config.toml
model = "sound classifier"
dataset = "read English sentences (LibriTTS-R)"
n_mels = 64
targets = ["voice"]
widths = [96, 96, 96]
optimizer = "muon"
lr = 0.012
adamw_lr_other_params = 0.0023
ema_decay = 0.995
final_lr_fraction = 0.01
weight_decay = 0.01
Rows from block 4, named by matrix and row number. Rows with one number belong to one channel. Each number is 200 + 40 x the weight over the matrix's rms, rounded and kept within 0 to 999. All counts start at 0.
# convs0: first width-9 conv, stride 2 (model.blocks.4.convs.0.weight, 96x96x9, standardized in use), inputs 48-59, a 9 kernel for each
# convs1: second width-9 conv (model.blocks.4.convs.1.weight, 96x96x9, standardized in use, transposed), outputs 48-59, a 9 kernel for each
convs0.43,193,160,148,181,183,221,206,155,157,236,209,169,259,255,203,231,188,151,193,193,211,197,173,154,187,183,182,153,163,190,203,177,195,192,211,179,202,220,192,189,304,263,199,226,181,231,192,207,244,208,198,230,250,214,191,200,213,206,241,198,214,218,182,178,228,158,241,161,124,115,183,144,236,191,167,159,109,130,153,183,230,230,240,153,170,220,216,222,273,257,230,193,182,198,218,191,281,312,324,126,196,160,168,190,230,244,200,207
convs1.43,213,203,168,197,191,174,197,192,187,197,163,183,163,202,184,191,192,196,116,219,231,192,145,252,213,230,205,197,128,127,231,244,197,154,168,218,223,173,246,194,253,219,175,171,131,267,278,233,211,209,243,238,216,239,207,200,107,184,175,198,229,191,188,217,128,203,195,247,196,186,166,128,214,263,227,271,212,224,171,258,182,240,180,258,207,235,242,178,263,245,195,222,184,229,171,139,126,147,170,212,216,203,218,184,190,254,188,242
convs0.44,215,235,217,219,253,225,262,230,234,246,208,186,187,229,186,217,234,194,236,231,242,212,223,194,180,159,130,172,214,236,245,253,266,251,255,245,216,226,243,260,220,215,201,201,209,146,179,132,107,113,107,141,162,168,147,166,189,210,173,193,165,195,183,205,176,151,137,114,152,186,144,189,230,237,238,227,206,218,221,205,172,201,229,178,228,197,230,230,176,167,176,140,102,166,207,228,244,211,221,164,160,173,191,175,169,176,187,216
convs1.44,188,281,217,192,181,131,239,274,260,219,243,228,227,214,212,196,189,168,236,246,260,167,202,168,214,301,145,230,214,257,270,257,191,203,248,273,310,234,210,199,178,173,166,217,141,245,222,239,279,250,168,206,198,105,227,181,196,156,194,205,179,184,206,158,218,248,291,253,216,219,163,201,131,145,158,267,240,214,190,132,186,223,198,174,215,226,221,190,242,231,172,248,261,244,249,261,236,222,283,202,150,272,202,221,90,123,124,196
convs0.45,188,221,224,254,208,219,200,173,156,178,138,217,216,231,184,168,159,160,134,147,160,218,279,302,266,248,227,183,205,197,215,192,223,201,200,195,185,215,258,309,228,185,226,206,162,188,200,217,237,272,210,169,138,166,183,137,165,215,199,215,193,245,205,213,195,195,237,248,265,252,235,246,167,228,196,153,157,166,202,192,174,273,221,232,229,153,125,150,149,171,221,149,142,184,165,179,161,150,185,298,274,236,209,240,246,215,212,195
convs1.45,161,143,199,187,231,253,131,197,164,251,181,209,189,191,161,223,181,257,135,229,166,212,203,184,148,110,168,263,227,235,168,168,219,240,196,196,311,128,149,221,235,164,234,163,176,232,153,225,161,231,173,267,143,246,162,222,166,178,207,177,267,173,181,155,167,293,267,245,231,183,218,199,204,192,159,253,198,205,144,234,260,273,229,231,231,245,235,177,195,207,233,218,219,158,184,218,202,127,127,98,243,223,212,201,230,231,178,193
convs0.46,193,221,200,232,160,118,174,226,227,221,215,203,248,185,133,141,223,281,269,194,153,179,140,135,147,164,203,283,292,257,259,200,174,210,176,166,198,190,202,200,215,201,236,219,191,122,147,208,213,150,166,157,211,214,179,206,180,162,136,94,152,151,174,161,185,155,227,159,162,126,129,178,193,136,171,209,241,238,186,247,218,256,205,157,137,138,124,171,252,278,282,277,289,270,234,217,182,227,251,194,179,159,166,187,196,226,210,202
convs1.46,267,216,227,206,233,236,222,223,255,232,224,173,201,217,146,177,133,203,185,186,186,276,233,215,238,194,182,176,187,202,210,209,211,211,234,179,262,223,225,215,201,203,231,208,184,177,245,226,144,151,244,231,184,184,225,237,190,185,201,192,242,187,166,200,199,188,276,206,189,223,226,205,111,128,190,202,206,194,185,213,158,164,173,175,208,192,164,189,167,241,181,195,242,221,201,224,230,257,216,230,251,295,261,166,221,190,199,234
convs0.47,185,194,212,182,187,172,211,193,208,232,203,188,215,198,173,162,256,233,235,250,244,253,213,147,195,233,281,166,221,232,218,158,168,190,209,180,186,206,189,154,265,223,237,188,251,226,271,265,200,175,165,258,253,270,215,256,234,196,221,259,295,257,261,171,195,239,258,185,224,211,267,250,149,180,175,180,140,157,214,220,172,243,212,186,207,254,200,180,215,241,174,146,181,170,186,189,159,167,150,259,273,232,248,228,220,216,203,183
convs1.47,215,229,176,223,154,242,253,177,214,202,133,176,236,146,196,180,176,211,213,181,206,173,186,197,131,213,189,221,246,201,193,196,177,197,178,239,254,161,190,160,281,181,161,227,230,230,234,221,239,203,163,218,271,200,137,172,174,215,232,189,217,207,180,187,262,202,147,168,187,177,275,235,211,191,226,215,227,234,181,204,226,260,196,231,255,216,214,309,255,250,130,185,196,158,120,81,216,158,195,190,238,218,228,164,264,200,185,215
convs0.48,185,215,207,203,191,226,209,174,215,274,210,242,233,191,238,197,197,216,316,281,279,222,136,150,174,230,276,182,179,201,159,232,210,200,148,186,182,235,216,171,181,174,175,222,185,212,282,287,249,198,132,154,236,199,230,238,194,215,200,185,197,245,174,204,239,230,188,157,213,254,258,180,212,213,186,180,175,176,191,212,209,209,196,165,166,209,161,127,205,220,150,168,167,232,212,218,241,193,157,189,187,202,207,206,171,192,199,224
convs1.48,142,177,220,180,110,232,156,215,197,157,198,167,195,164,231,186,162,156,192,150,189,217,221,213,178,206,249,213,151,126,197,220,179,186,272,209,254,204,165,168,214,232,176,261,173,224,219,176,196,223,165,211,208,199,234,177,147,272,239,194,204,200,203,296,165,184,219,144,226,213,264,204,99,205,218,171,129,226,229,218,167,258,239,157,263,269,177,237,237,262,146,204,206,181,179,224,200,153,170,273,179,203,256,182,216,258,199,120
convs0.49,198,209,191,196,200,186,238,179,172,212,218,185,242,206,187,144,172,194,173,151,172,166,162,122,201,228,204,292,198,198,162,185,194,214,320,274,156,231,146,188,270,262,199,174,192,167,138,130,172,187,180,246,247,201,149,235,255,154,161,239,204,158,188,172,168,232,216,128,154,169,180,157,278,264,271,265,305,233,244,266,244,246,273,197,165,227,195,153,190,181,248,264,214,176,209,164,148,169,235,173,180,145,134,136,190,246,228,232
convs1.49,197,267,236,191,114,230,164,172,184,206,222,191,201,227,168,169,223,239,128,202,236,212,120,236,166,134,265,207,289,243,209,220,250,218,305,180,262,157,182,218,196,267,219,178,181,176,114,223,237,173,161,166,209,94,246,205,191,130,239,210,218,185,204,180,219,220,220,202,156,187,214,239,187,181,221,233,159,135,183,289,183,192,224,121,162,220,183,240,194,228,245,208,273,188,160,97,205,190,168,244,174,188,191,181,291,186,126,186
convs0.50,171,212,185,154,197,214,230,214,208,214,195,222,242,212,263,221,189,247,264,301,275,226,180,175,193,141,147,261,258,228,211,187,180,178,180,210,267,258,276,167,181,201,149,199,228,249,262,259,233,255,256,260,223,218,258,255,218,226,212,209,208,205,194,152,166,146,178,199,238,214,217,273,156,162,197,222,198,173,228,258,255,157,165,242,246,211,240,213,233,274,239,262,325,308,248,134,126,171,231,230,219,168,177,233,220,211,190,228
convs1.50,196,182,157,200,225,183,208,114,128,142,162,227,192,170,134,116,253,97,316,230,218,237,155,228,203,329,162,225,216,192,149,144,209,293,256,279,175,152,213,152,187,120,110,205,178,273,209,179,186,292,201,215,210,246,171,190,176,157,131,147,185,200,159,171,164,210,181,93,214,231,157,279,77,184,90,178,214,166,242,185,119,209,83,172,172,140,125,179,150,118,165,103,54,129,166,316,330,209,253,195,271,203,233,220,198,200,234,203
convs0.51,198,215,242,221,259,223,148,133,138,162,237,226,231,222,183,164,193,127,160,179,207,225,203,199,131,174,201,198,210,265,296,210,233,180,147,162,165,233,204,224,238,186,191,168,168,195,171,158,191,166,231,207,205,206,232,247,252,226,200,155,152,166,221,202,190,219,220,216,262,259,181,109,182,207,215,261,283,202,160,161,221,182,241,210,209,167,188,205,228,219,234,273,303,251,216,194,179,278,296,102,142,196,203,263,258,216,220,232
convs1.51,198,160,166,205,163,196,250,143,232,299,231,194,238,200,291,217,209,229,224,196,228,180,191,226,207,260,203,180,206,217,188,162,158,154,205,194,240,219,211,218,171,213,257,183,230,188,249,190,206,137,212,196,203,141,191,248,292,215,196,218,224,185,187,254,161,134,196,184,229,205,165,131,201,222,182,187,179,192,100,144,142,160,169,171,186,172,210,155,163,142,208,184,172,201,224,208,197,226,198,134,158,243,207,147,177,182,200,207
convs0.52,228,216,167,185,222,227,262,237,213,267,210,186,178,161,194,191,190,192,202,175,153,143,173,170,236,191,140,261,173,118,130,225,212,218,207,144,221,227,188,256,196,267,219,250,216,189,211,183,173,204,171,174,188,203,117,149,162,144,190,204,168,150,189,157,200,227,174,162,294,229,204,193,305,313,296,222,201,212,262,233,199,182,235,211,200,228,218,207,259,280,288,246,169,232,218,194,222,212,250,244,201,158,154,170,181,173,136,184
convs1.52,161,353,184,160,117,249,224,224,244,232,209,262,201,217,189,148,272,233,112,95,276,156,196,260,177,213,223,202,182,212,186,199,199,199,134,180,248,186,180,134,168,152,218,223,236,200,240,247,206,201,134,180,220,95,177,148,161,154,234,171,174,222,238,132,191,211,182,213,224,189,196,196,89,224,208,216,245,114,230,250,146,206,127,129,110,108,104,146,162,181,167,206,215,228,242,267,242,251,232,168,218,214,169,201,172,183,180,242
convs0.53,172,217,220,140,159,167,154,130,212,180,179,175,207,199,224,138,215,284,176,175,213,177,215,269,147,123,122,207,223,181,161,169,275,268,236,123,139,210,222,261,215,264,203,202,256,150,138,233,265,270,249,184,166,135,170,184,213,151,168,210,195,201,194,159,125,129,209,182,151,198,216,216,214,201,193,191,199,178,147,172,197,201,179,225,263,220,239,250,198,179,237,300,246,205,109,110,193,206,160,221,204,190,167,190,225,254,233,183
convs1.53,213,172,237,233,147,209,206,218,261,226,240,203,264,184,209,157,266,203,224,205,183,215,152,225,223,178,152,270,161,214,144,196,199,227,215,201,225,202,221,180,215,224,226,210,212,185,190,217,262,225,131,154,226,205,159,234,207,249,236,202,133,219,217,148,191,141,161,160,228,173,144,209,233,202,208,173,223,236,180,233,198,206,152,221,213,197,197,231,206,235,165,170,137,222,207,228,247,196,180,262,196,282,196,138,107,170,189,173
convs0.54,190,187,177,183,229,235,240,251,181,187,197,166,172,211,143,187,197,270,144,176,242,186,155,160,180,241,286,101,121,115,159,208,189,263,291,253,265,307,233,208,229,177,201,217,275,214,184,152,182,161,146,121,128,179,196,226,201,166,167,243,252,214,184,245,256,290,213,186,246,230,155,224,282,231,191,202,219,181,242,265,299,185,236,238,170,136,146,191,127,146,175,204,247,189,175,240,227,190,239,161,193,223,213,209,230,236,288,309
convs1.54,206,155,178,215,153,151,205,194,208,154,185,221,183,284,230,171,152,258,191,183,203,193,145,163,221,202,151,264,212,215,250,215,193,157,201,162,216,172,211,219,226,198,185,175,205,202,235,219,203,197,165,213,164,173,274,204,235,194,201,265,222,180,196,233,219,244,192,192,185,224,234,175,183,233,208,210,183,178,206,226,156,245,182,279,191,204,178,215,190,257,184,218,175,190,195,196,151,173,180,214,153,209,152,158,191,206,114,177
convs0.55,148,148,226,231,204,175,152,153,152,182,208,210,159,150,170,239,184,250,174,145,170,183,180,171,189,212,223,150,181,221,264,242,236,200,180,195,140,143,238,215,177,192,230,211,269,174,219,163,175,235,213,206,183,119,159,141,165,159,192,165,200,207,181,196,195,238,230,249,189,181,203,200,109,140,140,201,254,260,259,180,174,202,173,187,250,277,213,159,232,254,178,170,248,182,103,134,175,174,150,161,187,220,222,227,238,291,167,147
convs1.55,262,147,217,177,195,216,205,242,214,145,240,201,201,183,225,194,213,191,195,190,160,198,163,209,171,207,153,205,230,185,186,203,209,173,94,203,181,184,209,175,182,194,142,209,150,156,231,182,177,188,244,167,225,224,211,202,249,176,226,174,267,248,210,214,174,201,207,156,140,143,180,169,180,212,200,268,195,199,204,185,212,206,148,268,203,266,290,244,240,218,222,213,199,233,182,207,197,260,251,176,280,113,142,169,182,189,159,193
convs0.56,199,154,193,172,171,181,198,196,231,196,253,252,237,226,172,137,220,217,262,236,298,270,223,215,178,170,223,173,145,143,152,182,213,236,204,204,122,111,109,206,227,185,244,190,209,216,233,249,275,256,215,181,166,162,163,172,152,192,223,205,203,206,201,250,217,182,123,131,148,134,194,172,174,224,199,179,177,151,181,224,206,179,166,133,130,141,190,221,202,184,243,219,247,259,254,244,271,191,153,168,197,204,212,206,209,199,214,220
convs1.56,232,230,287,162,216,202,140,179,226,182,187,122,188,146,209,242,256,173,255,238,220,126,114,199,218,240,150,275,207,185,161,182,248,186,180,124,234,234,307,280,194,194,224,185,159,216,239,241,240,242,208,213,184,248,190,151,231,108,69,124,157,161,199,214,148,142,201,146,195,268,127,185,251,223,255,190,259,266,211,184,220,154,263,158,217,157,242,206,186,198,237,203,259,294,269,186,142,154,168,202,208,178,217,219,190,142,121,204
convs0.57,205,185,187,168,207,188,167,178,221,234,176,240,162,189,186,153,144,173,168,242,271,237,190,195,190,206,146,212,213,217,238,227,197,162,181,224,155,128,169,167,187,226,245,173,166,194,211,196,209,274,305,264,201,199,281,247,266,178,238,256,299,286,250,250,248,226,207,243,210,191,218,196,197,187,128,133,170,194,205,182,179,227,180,211,225,190,233,216,245,181,231,208,216,195,184,174,188,193,209,160,157,169,167,222,221,204,179,222
convs1.57,208,190,210,225,167,173,148,213,248,288,245,233,141,215,167,179,223,189,209,161,194,210,186,249,201,200,125,174,198,265,235,219,274,220,248,180,124,140,164,147,193,207,198,193,192,175,279,280,255,213,225,145,159,235,291,253,263,218,183,214,164,241,167,135,258,192,178,194,188,143,206,265,146,111,162,142,204,155,170,207,238,202,225,189,235,216,218,221,160,182,215,208,181,190,203,187,129,154,189,279,278,262,217,243,250,226,200,318