Weights of a small sound classifier.
Model: log mel input, widths [96, 96, 96].
Data: trained on read English sentences (LibriTTS-R), 15625 training examples, 149.9 epochs.
Rows from block 2, named by matrix and row number. Rows with one number belong to one channel. Each number is 128 + 24 x the weight over its row's rms, rounded and kept within 0 to 255. All counts start at 0. Numbers have three digits each.
# convs0: first width-9 conv (model.blocks.2.convs.0.weight, 96x96x9, standardized in use), inputs 20-39, a 9 kernel for each
# convs1: second width-9 conv (model.blocks.2.convs.1.weight, 96x96x9, standardized in use, transposed), outputs 20-39, a 9 kernel for each
convs0.34:135131139153139097102105134128145124101142184189166104117117122103191200126123156184170109121166116139105156131115147120143142131149161091121091102109126153130113137097096115151162168102099111134146127113113135169157160104107083095119122084149114128133117103117142107091163138110119121134115117144117106139133128156138119114134100135112113137147131134109175141121132114119139116068080122101103118127152135098153163157146137130104099084121099142148152140126097055151108108111098065084110109061152094143141122121142122139141141101120122130146
convs0.35:119109105114120132152158119141137158182186151136121136162111091112145153148157173112063098123160140145099087090144129139135144124116122138103120107144099132154096164135106121146177157143148123101115138153176135098069125148087108131132148114127145134161157171173148130145177194170153100097102087075117122140132161160154155157152158144149144150158138113132115124126136117098093101155118116121134142133153152101125129144146164164139160136141141114121172179158147122130141116109091157135137086102098144076110126078117084137168125124100097103152
convs0.36:154129140133136149138138128108117137130167173104121118113135165141129078124147129101125125135133143114138118117126138150150159118118135131092140107115089110094136126130195178166131113141123159146130140174179158158124132143125114144158132147159093107128143142146123131099114125141146148108091067090123130099082078141120108128131121117146129127133136166085115124118136164146125137129108077068103163182177147107117119119103111105129134092133133116116143139114133094105131091119108097132061097145081106130095148147138149154147133132133144176151
convs0.37:138115114101103101111101089119148150140129139141138142108107109096093083069102106133118108112111108128153156101090076110147175173147113110126120075090102097111094088099097089093077084118149114121129135157175166148128137177122142096107117109124142142142148162173168155134097112117116124126122117110100082099099109105116114133097097107125129121105113112132140132091106123124129157094118140172175184188158148095088084093098108109111122153142142110066076086109135138110114108121130115128107125110115131160155167143145103134115120136151142131118
convs0.38:124142133138138137133130121118125139141108099106122120115161182124147150152147150116142121102138130131116104078127163165152145099115147151105095095148134135132096084105121112093104112125113145138122111115138131128138109132125123138122117132131128156156130150161126152152122127094101070090100113119156097097162157143148133097132139138119110087110123143149142096107150120098112101131150127119118131124125139140148151147186179155152145189162120152164125112119126169190133120151137144148106144148145174151137151151135117118147142118096092113131
convs0.39:168170156140142134117126154131118122126151121110108101131154137130123131152178167116136127158147137131116147153136121132128145110094087141132071127144134154124182152145162125119105098128151120131119132156144121131152152108130121093134161126138144126144178173175115106092124118135132094081094120118112159187159149170167154124134110115116136129153159157100125152169183149157117089181167143107107112101105116167156155149126139125137141062070075100097099125145087127140131134134117112115124131162162116130139126111094124151122105101096118144130
convs0.40:165154150157133108129119099131121074071120130112145161099102123119102101121131110125127111124147139181138125140124120119118117147123128122121104107162100168112126135119121134139131116141137155124120129151157162145162111143154113165149139123135129144165156184129082128134136124109135200159153142131077091109137101116132102097136147104111119151127128142107120103117170178147144107152141129116135120123117135105111118110159109081130111111107116123113136141143105144130106101081146135147113181180162137146120106165109104106079109111092103088121
convs0.41:110101093119104122138146109154132140130125110096091112154171167128138128138146126116118152134143087071050093135108140118134137123104087145188148143155108153122114125113120163153134126112094143155138124112130120117111110125143141144119107096143115123135123197173147122097136127130142136161113100061154132099134137135143155182167190175156092118111108088115121119130169126141164185157187168148131146144147118071114120114148124126122135124127107133133141128139136085130142147156126159151148130135113112109128181184207153133144142152152171134122
convs0.42:116128101119132133136141136170119112130156149148162159117108105118119124120082108129089110101135129139127127119110125151143142110157178130130150161150140103125128133142161129100114128120130133138138131142169183176169111171133150149188164150119087112140169128108120126165097094091114137206179164101153146162151121132112118148126119078105140124145123121187172144143124094116133111115120120150148146127114140129138131130123088114141160194144138163109102111131126141109085091102114141167135175160123125076120140158146110113108103157168141142146
convs0.43:091094077076099121130134155176154141127126143150117124113120141131152104104148164166128111102074113124138156186157123089101112140173164152142164145134138151160160121106085065080131113153177153137153141143162166188171148101120129123130184148106119129119095119125146144183090129116113109113131120100172175131130149144124110132124136122129123138124119117150160156139129127128119125143127126118148170178184162116121125132103149131129147137166165152126105119146129130116152114109131158169133136144133101128110077090162127125112131143162153145131
convs0.44:138120123124110121149133140126129130147129121122140115115137172142136123133105079103122166134112083081072064119113126101097109114130145101127129137119131111033097081088142167163162140129100159155154146144131123118126121162157162134127125170152159152130108119133137131160112094105127140130154141104168157166159153140165135113118094131153139146133133125118141153152122108095101119159130112130160179180170160125139152143141119137139129113130130124083085107126135108086119142109109113096132169167148111122118137186169100104087108134132138134114
convs0.45:174139112096122122159161147123108106114120127127128116147134138139150133115092112076078086096115115111127098197174158159161145124105118142151166137144105152111131098085117123129077090092082151159139141127139138131114119150138155142160159144157119132137148128128123131143148142147165158165156164135115116135130115131133087076161118142142176147190175164120111102138150178161134134112105120131117146152176137142123101118116119090121110115149113131122126116124102138130102100094115126120110177123124134130136134112125143136120127093128129156104
convs0.46:122122120123136131126100110140119123109145152139114113143127132099132129132136128080111097099137163161107081136134130148173155138140159137140173166159152136168159129127147152161176188173152133145149148163129133105127153167146159177151137135166102105158151120136115126156105127181213169130147147158143092130165148146138145144154160156139155161140139113166149114117110120114098105110091122162159146115103083114110110133152161142126119134136113115115158174143114137130097107082094086116092137124144130130112086092098124177197196218188166136151
convs0.47:090151157118099119103102111108102156149128128137106097144145123120081111118107074148101138118160155129095105116088125122142130132108085106123102144125126098134115153142103084070077064074071128137134136174193164143149153171134129193171144138130097096134119152117123133104117119138142132101086094118105115107104124128128127116122112105140151134115113143136100113129108109097096075072093106152169156142132134135089121124153130170135113151111102134142178152104120128104172146107154173135097117139153136187157096073113093106105119096079102128127
convs0.48:127150110102122130106122171108107154140122105111114129059118127198137047051075101122096166168157089086132122189156192160149138158175184134120124084101099099106095101096119162153129107122135131124118157158148134128129113123112115135112116127149135148162126132144135151141086105132132171158157140118129118094145140143125126184136166159194188150101108119139119122136116111111113114106131104123155163134090106161143161141127118143181161098092077127161144101096080155094147102099083137167153174179159131108133158117122123145174176168155132154163
convs0.49:123132148097088109121104110111085126115116068065112134126160134152094104125154166128101144106140080138123133130104121125126124147138136138120140100107094159152146115110128171135122124160165123117105119114114098124110136150139107113170128097100163146134141147129125150176125123127139124142150153141131108118135143127132145145116154123150131129128134134124124130160147132135142113168146114114103120104131135151120120134154163172170181108131069126128151142171162097101132134138142171114116117128117140131144125109066162127162112142117106122114
convs0.50:116093097106103103132132118133142129128138146143137109107075102121119154128123140156143131114180158138151109101102129144171153123134152181133191108154100086119080136130073112160173171155139132136156147146149133140135142136162130128121131076097133096115110139144132142156129119120107122143101090116082052100112138139129091075104143152135128105097097110147136137126155153161133089104098095119119140143171166156142129139164150136144112130142106113133175166139076121093100099092057094134115099118145164117102144143190141154157147131106115120168
convs0.51:184166150139133135132119116092096085134138110092090143118106093133162116126099106132121130156166126123124125139147136120123113138150163152120178155145100116118109146149175176171134113101091144154190180142122093089092174132099104131136112091098162154123124109125150165164146153134128131172157165132109120120098152161133151150123089115125130160131129145159163128140120106081091107166138145136107125098128142142143138153121145133119111109116099137121118122118113111105087148146106165130113132123165167108111141125158160138131152158151145120114
convs1.34:107103087118129101128134131086149124093121116107110122122088062030118109147118116124133066089098147137099119141111117140106114123120131143133178145136187142204123116129118137112126164132130153176145137139138137142124152125150166169102115160190156157156139148119158155166144174125136122171141137108121160147146130103150146085159104121133101100106138116142105105127101153142140165121114110097135133121130114104118090118139137173134106131097107109133118132133074130134139107128116115129171067115094136148106129130088127137156129160151134106170
convs1.35:087112135121115123165112130122086105115109145102075114113108102108158133122158113152154131152160166164186129137157137138127098123127130136150126143088063133152128090092094091069101119146113124119107122140122120133135107148125115150125098083135138154139126116106142156148140175169153153074103113128104139129131119135124125139120108121092069086122068098108095111137134156149117126125136106112152118144166125119114096132114100085104128145108137104125152120151121098117139143109113097102132126134137137138141137127152119174144101117150182181166
convs1.36:100101111162167120106148140088093086143128148168146145116147153113097125123113111158160158114103118122122120088105109093097109133101082144157146157176146142132150097107138134132076118138151142147128125129144131135113135127114142160158158118132106128126104151159144148129116127140125105106121143126122137141138147088086132137114125106121104125110145134107151143093117169190166175143170153148154127138144140128150135136155151142143142083109121135119097126147145100103108103110126114111168094073125153146166127116159104131135157128163084095041
convs1.37:160163181157154145134140143084091125148166153137137136148147125132133149131096091123109134133158151151136098148165157146153138128124128095087113104123112152145122140146116100106094121131132152132128121103104138152162107137130102118092125111072141119116108105109100123139134109111100112112129159165079098111144140149142141113160178138154133154146137187148153154128141146153156167132130135120128092117122073147149164170170155150146161136163126143137156147155164089110138140128123107092091143144152137125147143123117082096123126119129128152183
convs1.38:135115114116113134139153133179180139130144167126133142089106113172163111152156152139143136160134116136111129152138162173156149177119097120176148098135141157139145099132120112102115143124117135154157150149137133170187093079113127115136142158186117124130130122151153164178107075109108102100102100120109155145137103097133162168142156151117084104141119100124123178132104095139164151097112119131158141144160152125132142137128140133134121134143123153111114104102122164162150148137173165141117115107084118150125089106130161137135169127138122126148
convs1.39:137144139104124088100105090155140145165152112128111154114119129117128113141116111130156148148142171140123136136122153137137178159122101186139175186169178106119122129134131141166145161153174101109125153128108124123137134141132149148158161079130140129138128152122122096101131090117132110120095111106120131118138141148119101133072069099119149153156132158121099106089113111119111105137143118113080099126160110117131139159138139141162143171176169184148162128119136148160158126179160151157126128112145144144128154135130108115131148147136151131175
convs1.40:118190159135136148157120153172142152176180149127159100122140158148168100077102154142130119120146127121112108127132107114159131136117157101107089084103127118086078164166134145129118135123156107135141148133121094111111143133137144166183128132140079111105105101105114099089153076101101108135107140135143116135129152131093135120114146095107107103123107143131151136135120113099119123136137117089164127151138129158147159178164149139136130092113121124127102108133134101125123113117110127134170120157161127144131133131116114153122137129132121123079
convs1.41:120159154122133120126130137150139143146112110081113141122130134130130155182144091157158123119117145125139144112139142131117141119123107138129135122124147134166126149139139120119105127166176121105120148143156156139128111121126133107137110096096119124149134132124163128155141124110123117087122096105126081092137151158124190184101101137140122150092106086144135129156160172169156117116130131139127110138147094121143124151140130138139137139138130073077109107093110147178182166148153116128136104091115113118121102091121140114106138144129116103107
convs1.42:053100128134131120114148114134135137140143126105121132154103152170143143116138122158166160111118149169167176118106098093126113097105124152123135162139124145168172105142134104148123133143185119111116131152157154147139131162158181187175162130163102114125151182171134123095124106078121132112142129129153154144083119137131103160125175130110106142134165198151194176152138143127131094114148127116141138121119139133104141123086134134113124134099090104104153152150118124123135159135144146151156155148202167163150136123118108102108150106151137141133
convs1.43:127114118129128117127112114177173159127146126094110103138142129114103116113086145158120159151125141172149131148128111122127134140137155094075116158158156187149168136129129110102115131106090111126148133114127146140129163148155156140111105094122138135125107130134159155148091121104115072126155150140116113100120146154150129087129108124123119106090129156124122142149127119085110111154148134109091151126099075144154121140167142146117139132134107130157152142146145109084120106141090084094089133124152145112088128128120106106115087078107130079077
convs1.44:178163141124068102122096076114118150166176150127105132122148103106115119132142120172166165184146101084142207135144104115141170149143146131135154171160164121137184098103119083115158180148129204159135138123145160144158160164133154130139169172150142128128111114104108124146122112115134132143121121147118144157143121122152107131139150132115127105150191185144122132166139098116122143080086052070090119131105090115123088115105078119119071115093096102105122151138142110120125142136133128136150149166167162134140138116111196130143146130156165118124
convs1.45:100129161141105105137128115116103120164150166182191141128140131130110102130125092145128120125147136116127114095116117108089099117122151090080091076115133119147151112118127148148138120126139095129123104109108100094104103079085118129114143141122118104114131136128115106121169164182171140139134138147122125115141152140116123120134144117120110154127115130119146133115100121100092099138149113154128133146152146120148175159161159136156141126150137144177144120106150116148165159116095093087119059101132136111117131137113149120112139146139151141100
convs1.46:130125146135147143160133156163127121163151158168122114109115131126153166147140115105106094085111113129126124161138114078115135149130131167121139162134132135121063148133081105134161120136155113099113114088087086114136146169147156148172130128151047081087087084120131139145163142134138098116127115098131146126124142142113109147119169162152126119133117123111120122117126104113146133134141121118136091152149157117121121121128127140162138131145126148154134117090105127100099088134142126113100125109126149122144129142130121145115119138134139138150
convs1.47:135115104117122125145150132135118108128119144168150189149148113103132159074125124132112111134149181128167122100121107103119132105160157109138092100118120129117116134147159130104144130112103113105120139125109118115116111124119089116137141107067128122117126139101110127151104112115078099096111156143132105122095099122118102050117148177147179139117135141114106097093103091132142132120086077102114138146141142122132156153148154143125135151153174192168158159156158142135139140119126160132113160166134128140156093102129123110136147145140110173160
convs1.48:176136129084095123131130135088117133103122172144090119114131131121219181149131144157122114118089117061148168087119164120081095125128089122103130129133098094122148160107103137137149148153122134134125110124123146123123101093141133073112146094145142120114147178149127153170121146140141145179162130133108124141144153139132115083154112130151135138151139174101100142152115127165144127084109108098137122144144119152141098132118113133096106172154132127156137170190146118148151136133150154124105117095119120138142159133152116100099141138173142163167
convs1.49:174178151143110119166183171179172141113104138107145175110130118117128153099116090135142153167155145114099109144124160111110111130103127151099167125135131145136161104162143132143115106166163116097121148146128105111103104097124172194152099139118124097113092098110116113158141125120102109110138127134155132133148134157110150111110135131097130150154107153143120121135112152132164140118101150131105144160141156143153147128147135147148122110128106149149136130118091162109118111106123135147164133150145114114113111099142162166136172149129145088122
convs1.50:115146150131108140167136144142113135107110103136125115177156135167145125134141152137122147172145142147155177102121123110113118133123146108153141114148095148108153145146102109141130111115051162146139110134118109123090167156162150143126120113162130132138143129101094106127131100130148110064093088097118113133145171162124147101126095109103133140139109123173140113099125132124133096147132134106136140145094122114115105147145122094123120134142130121127136133151156150141142097081087106122146135160120157153130159159180149123126161134117115142126
convs1.51:148115137122104136130125111167164129114137155152171149084125112122177137106142096125176170120141130132098094098110111112097105132165146136135133119119133130103094089079090113158149157123155130137131119120121102098139127103128158158117099117124130108124120112124133148143124139140149113099110103107133140117081120125133134164110125109158165166111140150127110155124090107065086095095076087084112113130145117110119098097090106111094100115117118135176175131165150105106120131115111099128136142123129133159194151170153136149183162157159125125138